A small masked image model, trained from scratch.
Model: 28.1M parameters, 48-pixel images, encoder arch vit, encoder norm layernorm, encoder activation gelu, encoder patch size [8, 8], encoder layers 8, encoder width 512, decoder width 192, decoder layers 6.
Training: muon at rate 0.004, 7400 steps.
Rows from block 4 of the encoder, named by matrix and row number. Rows with one number belong to one attention dimension. Each number is 128 + 24 x the weight over its row's rms, rounded and kept within 0 to 255. All counts start at 0. Numbers have three digits each. After the name is the row's rms in percent of the matrix's.
# q: attention query, key and value (stacked) (encoder.blocks.4.attn.qkv.weight, 1536x512, the q third), inputs 444-511
# k: attention query, key and value (stacked) (encoder.blocks.4.attn.qkv.weight, 1536x512, the k third), inputs 444-511
q.325 103:165132099125182178095123131173140086159153104148096096110155195134118127134130135112127141129103141119148115159131065134116107116139099135087099141126081109113130119146127088161105098127133140115121118123
q.326 107:124138185145115147133116132122140090095121124095124132148167110135101107121169116165151133083149142145100133123145124130137113129124136105128167115118101117153136143125091144154120155119145120147108151113
q.327 108:160155089124130138089100104150126117129136134131116080085148132132145116124137121082115149103141138173119089128102133119137113122133110144139122127074155141110156109107110087191125143148114112148150129102
q.328 101:108200087167092139160167153155161109140124159143177105121075150109106106137145148119148142153120112134149132095121141130139115126125129130088161143113179170149162151142103074116117144112121091145130155108
q.329 108:136104117124162140113101179107146154117161148148149097130101124129106164137108097146117135128127120090158099101131132121078108163133137133097177123128158114096152144136126140115202122098134103146109107150
q.330 106:162137109139089142106104123147135116124100145092158130112127160114111106149173166104117123141118080100173114156153134121139153109121125151129066141132078133107105119166136100148132153129143143115157134148
q.331 098:113123097138079117086149142145118124102117079150136146121131149167167077095158141104135125167114139161130073154154134080162136169121154140125132094146129141125103104111133129155147172146134065109173116112
q.332 095:159185129089109147108146157146118127143131174142135106130084144096138123179151175132125154111121140139132175096108077173122099135110119110126140108126136111150132136122078133128111170126092116161119124124
q.333 105:101158095143101151134157153141149107088150132094115128107146103148123144153121096067117156114144079131163145119157146121157152082124101203112092109115119120146094172099084134138130131069134148140122141156
q.334 102:112110133114131065138143143134134135168117094104154112092120141144151138147135136158103088126106151125115120118124158144124123125130116132123112098114094091137102116124118103147078150131161062121146187061
q.335 103:125166111154168097170120165138125151123119119142097111142107148138163154097154157120092112113115076098105118116112134123093112134138118153115110104144118153131138159137117150128140119096166129140183144134
q.336 108:133108104048183137132115141144106114160106112167193149116148110129141196083112104115091093146101131169178129083102158132161106116127126114136135154165122113143115153134120120146151138157126073123101093122
q.337 100:116158115097138146104142116124141102139127073128113114127112124117122108139187107140139114128121094115102113087141132137147108144127139133140116176131092136098106139170123083134073117118109136149107137140
q.338 111:137104130082162156101164116139131137111082135121130148139125117103138169095139154117118147125112126100132127110115111126165113137136075147086141105152130130127144152147124111135127115173110111146118101108
q.339 101:171181151161133141098124111102116104079177133098137141186111095146102142119112117128135161144143087123091101137112169080116120114082131133149139149106154113130115114135092126130127150101125166120093138123
q.340 104:089138156112082091156163120087121130062151114130089122120122129164113132131107156119103126129125168116114124141155090142139136119150139123135074102114118162129135137149124146122125163117147161139117179102
q.341 098:159143137106145142124132122129081083143092131125156111122128077110112126182114152130147104114111181146142124116136077125132142085088158127138127160115080182135116111138088145117106155150091120072126166123
q.342 097:140104126125122093117127141121171124091105136127127123134152119138113157140145151104110124089111129135144119157112143070139141120126136108132136163161115119107141125107094140124106133143143131146129142144
q.343 097:105115130154153121158117135101169096088098144159165147103136159092107129146116059105135083121120168123120162121113143124142143151131153084131130172180101099125138123158117117135126129169105136102076108169
q.344 099:139134145106120122104141131149128122112112142094162153137171165166131143111114068112102190141090128112139127147139093122131098115116121132152169148072133150168171114134121127145097088084147144133149088141
q.345 113:150129101104132098123143126108162163173138115137134114157130141147105143126163149118100106099169171123108161138125132135108169138101149162114134121156107131134161154108100089132133140097156154104139159095
q.346 101:122117136147183131109125173143133100149111131130154169159112086169128138118146111133111162123114088162101107130149179114159135170170156105145138155151109148176126149164139111124157106191128114093135148104
q.347 097:124100131122108157216152131126110120161153121103087125128145115163122168129134114138097106124129116131092153109175113121129131124116113115136096136151128131150140150141118159116122146099138142132120134127
q.348 107:140133128090129138116120102114107126155127109160133115075098115151065131106122139126141158173130126192150110117197159103106130118080130116126153121086124140120110105148119124155143116139124094123119149133
q.349 100:138194123128149164154096129109086159118146123148138099158114152117130137144156163120092112179125128108160116120095122129122124102141142179156099093099165110111104142121093135139116125160162130152145121114
q.350 106:141129131118168111120142127121132155135146101126084133127099138147103118106119153114138133129089141113152142133102093086149128118127105112156125144146133125173144163119161135094125103152130122116135110106
q.351 096:131131119134134107136167130159141158135138097098143140078146191113112159133084131110123149129116109110120155126151092118097128095072124102141126100141176161122172127143134118142117109096158126130118117133
q.352 109:111136125089135121155163175102161110144150109123105129120127119161171112077049092123111098144089199176107113149128099146080139131103164132142071109128107139124100168153116134166159126094133057129135152151
q.353 105:140127155130140145127132113134145141142155173167132144119139126148130116186163101144087103127149119146122080130138174090158117110127143147109113083143114169155109142140125094107153144149141135119124146086
q.354 107:130132113100149120159126099148147141097134141124168126163157123127142125126132150147118141115132128140141134143128151142149122129121121123081146136129134136136135144078152099143116151145122077140128151144
q.355 093:100128159137118101150106137108135126123157133064169144135121134139164161127136140159158123158169101130102140142100154124118102137159102124145166094117130116122133122138124138112084134120151151123093123079
q.356 103:131128153136133106125161132100137125120158157122042104119155118104139129125169131108140114138132147134132114138171115164141140122158155112107141125145127117157162118109131115137097099156135113150133077199
q.357 096:126131153153169146129148121111100090174140105153169137095118102171105139071109089140125129138098168121146118117165137096103137121144129116163134146115177159115151117124145096170147133132150105136121064089
q.358 104:143120145119140160162114099142086139146074131109124118068146151121098090157141157135177093151116121109099155145099122146080125134117103107135119109138101104072100116154117115158117135153144111125144180099
q.359 090:107160072112128138139113149148133126125156145130120127141136144098121156132100133120141123112071159142126190170151121133174098088175163133088131075122151172140130089126074134104096143106130130126100148144
q.360 097:165115135147127127141118108104133179132145182162151143154171083103100147158149126163119151166146166108160120116151117069132114130139122153140116135110177091132112123137094143101112099115083138146092160130
q.361 100:143141111137143142139145072140137156108178155180116097128149152140108161149081088136135113124091106146134122110130151093115104086125152127110084161171173137125156155083111107160180070156133138123130145126
q.362 102:140159159136120144152105171122100122194095122126108139120104160142118125107210145096077136160144136092144153149127134151117090147133107112125131130109108179111127134157121109087117107136146138155155109132
q.363 104:133140144133127114176122110143133122145140141177086117117115137124145136094142130142121105112117148130161174128127075141153151127157132152134133129181101132123135124160099149144145139129106117118108160075
q.364 107:121118118092124090152157112170094127182155122075136118162118131128089146104137108139088149127136176167114124110137117158125169116135098066143140113094152176130146122099153148158118162113137125119154132187
q.365 104:116134142153110081192153141148089161137177145139099120114114159147126156138158114111144124131121131110150147137111117126138105123131155153107121107156100166142096129114121165138096175117122103119134134102
q.366 099:130123059133157140118124135097171113166109114135104122112161136118154114105108151105102115134151115107131084132135150153102150164148115136171132109142072143121099124090181117141117147125116108089118154125
q.367 107:125123100105179143150136131124121155104161107158099129107121076088145066109122135119115114167134114134127134111176081103105129118081127189156149147158127146104151123146105139123114114149144125145107122147
q.368 106:154145139112091085119141125123132112114160159114154105126162073069137131181123145175146097122109133072115114123115100109149092139149149143125104093069110153172122099136132174119171172118121129119133089188
k.325 098:163144130131129141081124127110106171111134151166115127117149123133138126100139121156143098088106126111143128124120073125154106116150147148144162131149143118125166114123093100113137111127117147140136137135
k.326 108:170139157145134113122152124160115098115141115155118104093149120121138084131116156126107163142116147090138134141113139149095172106149123110161113123124137144129113123118130103134111114131151102139141116139
k.327 108:137115105131145152140126124129116148112112157138146114144115143158126128153128141157119167149061132120121126074124097080132091137118123129104108081144119115111106142116130123117133142116137145118152158117
k.328 101:091145157130136131083136156102146070110136146132131120158135128128096126114143127155156147151112114114138089145131136138119126147125131136111155127129066155132132130105143147131163092120110138165166108104
k.329 109:155142144107150130102144083153138140126098148104132143087109139123136092081135132124124158125157102127095134120147130154119137139158123134132130119147118157147113130132141155090107152165151074139120163186
k.330 107:103071106078111133142139140134184120102127131163153135104116169128135127098150154128100100123096115124156148120095117117109136140150104141112171136112085120129156122084138135116108112142119100129145113131
k.331 099:171141125167129138114069129109140154089098160097107116116117137155119124091135170140123138166119105133123138120141143132144150101139104150110142089118118100132162119143094123138113118140144141089117165115
k.332 094:150082188148095144116120085108125103110138183146119169103124127153134103146165166140135141115148129131135088113158131135116143148115078152109134124134141085153116081108124133128114104077130142143138107165
k.333 101:090126131160177100145080151124136116111125126120089114138100127166132142097148131133136137103112136103146129144148168131137118120121086071101129119115102152111142093075154120145181127109136104109080139121
k.334 104:136120140102146131070133126124120077143101170122131163130107107109153117109156140105128139139113127069121115118176086123066134171120102147124175105100134140159136166120127122112167139088105127136114157124
k.335 108:157162153064132154110162118101153116069115157096153164118125186160157131088148124113134126146130121116110136136163139115117128122093153138107104155101127111121164115139104143173144099172097110115112138148
k.336 108:117162113130125120104151109119136083107154134122135079117142102117160100151153121119114164140092141112102136153165107167107157097123111108114113133118116161136115072133119136077133109137149124158141157117
k.337 099:139134091116153114103110171113111101162136148140146105154143186118123139104115131096091115157158155106101137121122166090168119103140108108148163134105136138108162153103148122123097100161137156130152113114
k.338 113:109158147139112106151126111140152110133151137113113150116093128133103117174079175150122141118149133112105146135144120141121119128127135128096105151135118150114118142175095172116126123071141086085140139158
k.339 103:132118135134130160143130135155128167158097172122125155131108120133166122115121123122112132123118136108101146136141161153116118116139162118151110099147121132157154090179138120130149128156136074140102099143
k.340 108:106134130122135130148144163077125089102119157146105111126143118118196144126200142150098117147143161129118158136109149127120138126091181137142174141157156115104125137124117097129124146106135127099127134140
k.341 096:111156138090130132128139087138132110131156158113116108117093160072147115134091135133133153080104145114127160124150139137115123140129120152145112161115161100103141112094114157107115169096182120145114119108
k.342 100:100133119137151092088157102109116108129111137126146193093150094126171137142182128130109093123163072086165088146149166167123124175114146144125152143123099187170111112140132131148108117098144144106120123138
k.343 101:115155132106126092092179123116076153093168115112092126152152112142127140118097110089111157103151137119147099137146127118129156119141114131115146149185154122119165109117089087118138134148168146119140112136
k.344 103:129098125124136085119124124134110099117157122111129115148131143126119114084110135122084125138080134149190171107119148098141138082118143104141115107147101180131151115093071130096142135131155116125093125167
k.345 109:157106095102068150082120141112120124105111097141119138100130136097140130103150125102144088094103145162134082140092104139121113122118157106147116099064117120090108169092148135131111144126084133152150122112
k.346 102:114138112122121131101119157128095106135158140106148140141127111118122116128072090114138111114160134143096146141156105142098104183130128180128092136140101130130112101131075121144109149097172126112192101117
k.347 098:140172120156105123084126123106102094141068111173141116156147139152158099141145116115157166172102134115122144125144090127141124126076141139170131155124163119118120135127106096135142136111183116147122109128
k.348 109:132153138154117117142113128125156140140136151104133157127108123132141129180152168109128121111129130078144127117104082121129108173127149109123107119131107139146152118166146183130141124080145123152157130111
k.349 097:110171123170116130177108116124139104123113144135114139115105141130156121159131094128138119157146158140158071125152129092103092129171124093132139115119129103140111088133126142091158082164100109120145133123
k.350 107:143135139164090132142108114159113108116116134106137153111104125087155136133111159112154083116138112109092083150150117111112129119123093158062138110128101129113143092115102157116126127177135107146087110147
k.351 100:084127117134132113103101095140135120153148158116104150150110136115178137102104149193126107115111124100138121128090137086152109133130114148074165126121111106118146145158156147165146121135096100175144111174
k.352 104:135113146131159129061137151103170157129101133081139120113154093072129124152132123121085147122095134088131112104128135105171143089150132167120172136151127137088140081127108110135121124097119168142155153118
k.353 106:101153093150148141134154136087076139147132159137154157137115116139177105099112144150119144130156131153149142140166124142141157119085127099127130171143120142112158137136119101116099123140108136093155115108
k.354 109:128117106153150120143135098153122113111145144118152123121095153083088133146064115149150134120157121171133137122100150131114111087142097124130101096110110119127163130100152140085145125145119129146143137141
k.355 095:119117122137148116111138124106110139120111159124098151180094091142101130132113128135142119161094154123106115116154122131125116137131161112109145134165111176138131144152109103109130125144110122210133117133
k.356 101:123144139136084113162109115166117134160103132144095161141131159083171176139167120083144115128113118106112115127099150152135148136123118135161139101119160128113139147124109102112126115111128107133148147157
k.357 102:111163113151124108113101133109129103136134172161135120118142165099166139107145133157100127080071077142137125118100090166137171098133117139116123071151079130133127172102094134103127130140178128161165144127
k.358 107:181149120113125145117205131152139125099147145130081127124182122144095135117091118138086156095113147126123151138118124102152134090153157154118162118155147168113140138092166084148145147131134153091134123139
k.359 091:117080139119138092144111114129114132149121134117114114114077115120085117129127122144134138150158150129117079142145128121152108107125104155126139116113187117109154117124175151122113131136161152130113138107
k.360 099:114148138142122133114137088151144130134063151101115117084152155155171114144134110101154187128126140125115124112086109089133117132104151105119093086137115163147099087082118137097190124178175107126111125152
k.361 096:140166170144118119106129150158115118151105101161088159143137078095123103182173102122119115131166152149129129122143163136144099111145135166088121128140075114146128124132140135122120140156141107119150129138
k.362 102:137156090085075149116104130146089083096130132116142114117147160124155167073117120111121114093086140150101102100110135101106147098128123156102113110094117126106144139123127095149135115113132156152123162128
k.363 106:160155141073149131102146138141132105130124125139154106136097151128112118117122133120167148154125142129130118143160122104138122125101156126140123115086166124118104151085161110128147175149129116098123091075
k.364 106:091127095143086174152094113131127176107109104170147117120117132146121131135132123116176150111157134109125104098114128142166156096132146138103135132156118090091151155126149114097180126135097183166120117108
k.365 102:113135144063099138146129110080100134120126135123098113106159085098138082123151129115131147138117175147121134141188119132175110121097179203165123104122142108103127105189111122156137165120124142142115133106
k.366 103:122108126104146128144106162136106133164124092157139077122122125181138168129112143092157140069171121113158095160113099109078119144074147083079130167170164133092092162087179173172082132122078131114143132145
k.367 103:147156160119098135139073150163159132163119148121167158117103126094137091126137148156137138089205088157081120140114121143137113165180169060119131119100119127168170127170109153128081123141108103150146130141
k.368 104:115154118126136146132105101118099157136088135151157108113111122128101134122130060123150141096118146066159149165134140172091110117133074124168163150159170099107123095124100124147117143142108138123136109105