{
  "encoder_arch": "vit",
  "model": "masked image model",
  "horizontal_flip": true,
  "translate": 0.12,
  "encoder_mlp_ratio": 4,
  "encoder_bias": "none",
  "encoder_qk_norm": false,
  "encoder_parallel_block": false,
  "encoder_drop_path": 0.1,
  "norm_pix_loss": true,
  "momentum": 0.95,
  "lr_schedule": "wsd",
  "warmup_steps": 740
}
Rows from block 2 of the decoder of a small masked image model, named by matrix and row number. Rows with one number belong to one neuron. Each number is 128 + 32 x the weight over its row's rms, rounded and kept within 0 to 255. All counts start at 0. After the name is the row's rms in percent of the matrix's.
After each neuron's rows are labels from the 100 images, of 14848, where the neuron reaches its highest value: "colour at peak" is the nearest of a few named colours to the mean colour under the peak; "top examples" is what is common among them. Only what is clearly more common there than usual is listed. The data: photos of plants and fungi (iNaturalist). In brackets: how many of the 100.
# fc1: MLP up (decoder.2.mlp.fc1.weight, 768x192), inputs 0-95
# fc2: MLP down (decoder.2.mlp.fc2.weight, 192x768, transposed), outputs 0-95

fc1.470 078 [ 98 113 172 120 129 126 161  95 132 101  80 154 149 143  67 147 118 167 152 116  93 116 135 109 123 108 140 152 182  89 138  93  80 106 158 148 152 140 176 125 106 119 121 167 157 124  84  97 129 123 129 122 117 150 116 159 143 118 148 106 125 123  99 196 135 125 184 118 183 149 221 127 148 141 122  72 192  65 138 116  79  71 131 109 129  91 133 129 154  92 134 181 109 156  74 141]
fc2.470 081 [ 83 115  88 164  90 176 126 157 126 144 104 147 100 214 155 146 137 174 109 170 151  70 107 135 111  66 174  62  66 110 123 134 176 111 122 113 144 170  97 103 142  83 118 123  69 144 161 136 166 102 160 112 113 104 108  87 170  79  81 110 150 115 135 110 148  98 118 135 114  76 133 132 139 174 171 128 129 190 120 167 114 139 113 123 136 111 153  72  69 157 111 121 133 116 114 153]
colour at peak: pink (27)
top examples: class Liliopsida (26)

fc1.255 120 [143 140 177 153 143 142 100 163 158 129  99 137 127 156 145  63 143 138 153 130 174 139 121  91  29 133 113 161 143 134  84 152 108  67 115 174 143 139 150 172 115 118 160 116  85 122 141 134 152 140 125 163 126 135 153  78 114 123  94  98 143 205 129 121 112 214  44 143 129 122 129  94 123 155 134 111 109 160 114 140 126 154 116  97  89 145 114  44 198 123 168 123 139 149 125 160]
fc2.255 148 [100 124  97 126  77  59 155 117  90 127 198 123 165 101 111 123 114  87 106  78 126 123 122  96 198 111 139  97  95 137 111 134 120 130 141  97 140 124 124  82 111 121 118 121 201 124 139 148 140 100 190 116  88  89 124 135 139  57 120 238 114 102  70 120 184  99 137 160 121 105 141 150 158 146  95 127 128 131 146 144 142  97 101 147 149 174 159 142 111 135 104 108  91  82 167 111]
colour at peak: pink (31)
top examples: order Asterales (28); family: Asteraceae (28)

fc1.558 089 [139 141  63 134 111 149  95 164 121 133 117 100 106 157 118 128 112 149 128 104 135 124 144 133 157 118  92  74 121 108 195 137 170 170 115  51 152 131 133 124 117 115 143 136 174 188 113 140 176 156 202 116 164 171 110 120 160 144 148 101 133  54  68 141  72 147 113 153  67  94  75  91  92 143 135  75 143 136 139 127 111 110 154 165 159 169 122 123 116  82 129 133 128 163 143  99]
fc2.558 108 [ 74 100 145 141 131  86 168 159 126  71 113 145 125 118 135 126 104  76 110 116  62 117 110 145 164 126 140 120 133 114  90 122  67  92 101 124  90 155 142 140 145  83 135 112  86  88 152 129  34 109 118 116  87 135 186 183 139 142 137 156 151 145 146 107 159 111 172 147 154  99 164 106 125 183 108 145 181 157 141 169 136 172 130  55 148 113  96 104 160 153 125 130 133  79 123 157]
colour at peak: cyan (34)
top examples: class: Liliopsida (27); order Asparagales (26); family: Asparagaceae (26)

fc1.159 111 [108 112  91 150 179  56  88 165 117 143 204  96  94 147  91 179 165 164 156 163 108 146 116 158 148 157 151  82 105 124 103  65 130 151 138 165 147 119 108 114 140  92 108 186  97  77 170  99 182 116 150 201 201  94 111 101  86 150 102  87 141 109 207 157 163 132  97 176 109 178 134 155 141 108 106 128 143 152 140 151 116 133 150 187 109  98 131 128 186 140 111 151 144  63  72 128]
fc2.159 095 [197 137 116  78 110 156 141 119 128 109  91 171 157 129 119 126  95 160 148  40 163 142 146 159 131  92 122 144 109 160 123 153 148 113 145  91  69 133 164 169 115 167 129 116  70 123 117  91 129 163 117 122  74 138 160 144 150 141 162 141  98 154  96  78  92 153 106  91 157  90  89  82 125 158  59 108 122 122 114 132 145 107  98 116 105 168  89  85 140 102 152 141  85 169 158 100]
colour at peak: orange (36); yellow (25)
top examples: order Asterales (28); family: Asteraceae (27)

fc1.403 096 [131 102  99 182 142 128 172  89 113 106 157 132  94  75 140  90 150 148 112 120 159 100 159 174 133 138 137 137 122 132 132 133  73 152  79 118 180  99  92  98 164 118 121 120  91 101  81 152 125  86 147  87 136 138 141 107 115 141 167 142 153 164 104 145 143  59 135 126 103 121  29 148 107 135 146  96 104 173 124 167 115  95 171  88 147 173 145 132 165 140 113 172 189 144  91 140]
fc2.403 091 [134 149 174 117 163  98 115 105 122 149  63 146 121 132  41 137 172 178 117 108 126 144 113  94 120 191 109 120 100 159 128 109 101 121 134 155 142 163 162 107 130 138  94 134 144  76 196 172 119 122 122 101 200  68 208  62 113 109  90 150 126 148 139 120 113 125 144 121  97 134 211 115 134 119  59 128  96 138  84 117 193 138  91 118 162  87  55 176 111 137 128 123 113 112 142 106]
colour at peak: orange (59); yellow (26)
top examples: order Asterales (27); family: Asteraceae (27)

fc1.280 094 [ 92 186 178 102 163 130 117 122 120  86 171 118 113  83 168 116 116 159 119 134  71 134 101 160  97  77  80 109 194  88  87 105 121 136 100 185 175 207  89 162 180 149 130  80 143  93 122 189 115 153 107 108 176 123  99 153 169 128 206 105 172 118 117 149 132  76  84 158 123 132 105  89 151 128  84 122 107 197 107  74 132  80 115 181 150 106  76  91  95 111 150 145 114 119 155 105]
fc2.280 089 [126  66 117 126 117 136 101 133 157 106 104 116 146  54  52 106 189 131 159 138  93 140 106 120 123 163 120 178 170 153 187 144 181  89 117 128 167 106 164 170 124 158 162 110  66 116 140 129  99 128 137 182  99 137 131 118 125 151  92 154 136 163 122 122  97 151 106  68 102 143 134 127 127 138 155 107 133 138 103  82 121 154 181 131 199  97 103 126 181 113 199  75 130 114 118  99]
colour at peak: yellow (26)
top examples: order Asterales (28); family: Asteraceae (28)

fc1.53 107 [154 123 106 154 145  82  84 131 144 130  71  51  71 117 119 118 160 154 117 183 116  84 105 140 123 152 155 146 145 106 118 113  83 113 103 159 235 120 153 150  92 136 145 190 189 170 160 139 144  84 153 153 130 144 111 147  82 108  74 125 102 118 153 114 118  36 165 223 119 105 146 133 139 122 137 114 134 163 166 118 137  95 129 103 124 128 128 124  97 158  80  99 118 155 162 177]
fc2.53 121 [154  98 137 118  94 229 125 127  97  55 160 150 197 124  81 143 110 118 160  95 122 178 152  59 105 128 105 131 114 105 138 144 114 133 133 140  82 144 108 129 139  86  72  63 108 105  83  86 134 185 190 106 145 115 129  76 136 127 139 113 149 150 104 142 165 143 103 109 167 180  74 131 136 154 136 160  93 105 127 106 203 124 150  89 142 112 143 133  84 107 204 138 162 129  94 118]
colour at peak: orange (30); yellow (27)
top examples: order Asterales (39); family: Asteraceae (38)

fc1.673 099 [137 167 100 113 111 123 129 107 138 160 102 162  83  83 148 123 173 142 129 127 161 121 101 120 171  85 113 164 111 121 141 111  79 105 150  66  88 146 162 171 151 125  80 156 177  81 133 123 106 149 154 120 146 110  42 132 168 114 138 151 179 123 166 115 121 112 153 142 112 147 126 199  77 108 133  92 142 122  93 162  80  96 174  92 170 132 163 139 128 114 160  88 100 166  97 191]
fc2.673 089 [ 88  82 160 134 153 129  42 119 103 100 106 109 158 142 146 164 139 150  85 182 152 125 174 103 101 132 109  94 162 142 124 158 113 134  60 146 173 185 112 148 118 148 139 139 108 117 111 118 120  84 154 149 148 116 172 152 106 137 124 157 109  59  88 119 130 184 105  72 100 107  98  82 133 111 182 174  79 183 123 130 150 155 123 119 126  96 153 171  98 157 115 168 142 124  96 149]
colour at peak: yellow (42); orange (37)
top examples: order Asterales (30); family: Asteraceae (30)

fc1.237 082 [165 151  86 195  79  81 120 105 123  97 134 146 152  79 161  78 173 126 145 133 119  75  62 123 148 133 135 119 132 121 160 107 159  99 117 157 163 157 167 163 141 122 146 160 142 155 140 182  63 151 149 106 126 139 154  67  85  20  96 111 128 146 134 119 151  74 167 107 107 129 110 145  75 132  83 155  76 156 156 127  99 125 184 103 101 137 121 117 117 205  58 101 145 160 158 111]
fc2.237 095 [100 125 145 151  98 110 126  95 138 123 103 123 113  62  92 134 175 128 154 160 123 135 128 105 111 193 180 182 121  80 126 166 146  88 142 113 149 110 157 177  93 116  82 107 144 113 113 140 101 106 128  92 136 115 185 147  90  87  79 150 168 200  91 125 151 138 116 100 112  66  89 142 131 129 167 129 118 107 125  95 141 121 165  75 129 157 113 126 115 148 211 113 175 110 121 180]
colour at peak: orange (28)
top examples: order Asterales (29); family: Asteraceae (29)

fc1.637 081 [113  92 181 130  94 143  93 185 106 172 144 124 159 113 204 146 168 172 210  37 129  86 194 140 145 130 176 119 139 150 127 117 124 134 134 108  98 139 154 104 104 160 114 144 149 138 189 140 118 120 143 173 183  96 130 174 103 138  68 154 144  98 116  63 168 116 141 128 131  17 123 105 127 102 139 102 123 160  88  91 103 159 119 137 127 143  95 147  94  98 146  92 155 114 140 199]
fc2.637 096 [123  65 189 109  95 171 177 136 174 113 116 129  82 146 138 165 131 162 135  93 192 104 142 168  97 117 128 111 149 140 101 110  74 185  79 120  67  98  95 177 128  95 177 106 151 105 141 121 136 140 105 154 177  85 113 157 136  59 114 118 122 138 153 130 199 152 149 118  78 104 133  44  57 141 146 147  81 143 124  96 117 148  69 132 169 139 161 163 136 128 114  89  86 134  98 124]
colour at peak: cyan (59)
top examples: order Asparagales (34); family: Asparagaceae (34); text has "yucca" (31)

fc1.687 088 [143 123 169  85 155 161 141  93 138  40 170  87 164 138 134 111 123  80 136 130 142 123 131 127 126 140 138 146 130  87  93 158 128 171  73 130 149  98 168 123 154 123 116 132 115 193  82  87 144 181 124 114  76 140  69 125 158 128  77 165 141 139 119  72 175 143 145  99 129 133 129 138 113  84 125 129  66  83 165 132 154 102 129  63 114 154 212  59 119 118 158 194 164 165 146  72]
fc2.687 095 [101 145 116 161 139 109 140 150 179 155  98 113  93 101 147 113  65 134 124 118 155 103 140 144 160 142 137  95 192 108  90 135 149 147 209  33  97 154 189 168 152 149 188 140  33 130 121 125 136 102 126 121 118 121 155 140 149 143 158 125  83  89  80 166  82  67  89 140 174  99 166 111 135 136  94 178 147 126 120 137 121 128  89 152 136 186 130 119 164 117 125 144  71 141 120  71]
colour at peak: cyan (42)
top examples: class Liliopsida (25)

fc1.14 101 [165 110  96 169 120 164 148 179 195  81 126 124  90  99 145 115 145 156 199 122  85 119 123 102 152 108 153 138 107 109 122 166 160 101 138 146 141  97 145  82 100  97 141 136  96 147 146 123 186 104 150  87  78  79 135  94 167 122 133 137 173 112 113 154 151  93 152 109 175 127 112 164 114  89 100  84 115  82  80 131 120 122 189 145  59 149 144 129 156 187 206 138 166  98 166 153]
fc2.14 114 [107 129 104 114 131  98 173 152 159 134 121  64 135 142 153 139 174 149 122 121  93 151 145 160 130 104 153 101 151 131  75 162 123 153 175 121 145 161 116 158 125 149 161  85 142 109 124 209 159 101 139  88 155 135 148 141 152 141 127  76 166 163 176  98 166 120 163 122 106 133 139 125 153 107 149 108 110  64 121 174  49 105 138 107 109  74 139 206 127 142  98 164  76 125 157 160]
colour at peak: orange (46); yellow (34)
top examples: order Asterales (30); family: Asteraceae (30)

fc1.554 096 [155 114 160 168 108 133 165 161 115 101 118 114 127 113 134 118 132 164  99 110 116 146 147 127 126  67 122 115 137 140 121 141  89 174 126 153 233 126 124 129 159 133 151 136  71 130 141 137 132 137 164 114 164 103 119  60  54 123 120  97  93  43 117 152 101 138 109 110 153 164  95 111  63 139 161 150 132 201  61 152 115 120  84 116 120 163 153 184 133 188 109 139 128 135 171  96]
fc2.554 088 [ 76 137 183 150 123 108 104 112 159 133 121 119  90 146 100  83 173 146 119 110 148  83 108  83  99 166 129 177 139 116  57 127 122  91 107 155 117 139 112 188 155 109 132  59  80 105 122 151 185  86 160 117 121 125 145 101 227  95 124 154 124 163 171 112  86 102  42 113 126 145 168 155 131 117  51  81  94 105 162 148 184 113 127  71 212 175  97  96 142 148 133 158 161  85 125 178]
colour at peak: orange (41)
top examples: order Asterales (30); family: Asteraceae (29)

fc1.347 113 [ 98 119 101 139 143  89  86  90 113 109  95 132 127  92  54  89  98 147 104 131 111 133 175 151 127 113 147 140 150 141 106 134 181  50 167 167 115 111 133 185 196  99 169 179 164  83 223 142  99 164 106 130 164  93 120 108  85  47  98  95 136 115 107 128  98  80 128 141 177 114 169 121 151 136 133 191 103 121 147 133 124 128 178 131 151 143 119 105 157 184 119  87 155 132 152 136]
fc2.347 126 [114 155 122 121 136 147  93 129  98 186 124 170 151  74  94 141 102 127 164 182 145 150 110 127  80 177 118 174 118 143  78 196  87  92 130 101 141 136 151 147 137  81 107 177 190 115 135 119  90 149 115 140 171  69 134 170  69 106  88 175  98 139 151 152  96 112 149  87 125  89 146  97 163 133 170 117 134 115  62  99 181 133  82  66 137 139 137 133 183 186 104 111 168  89 187 182]
colour at peak: orange (35); yellow (32)
top examples: order Asterales (33); family: Asteraceae (33)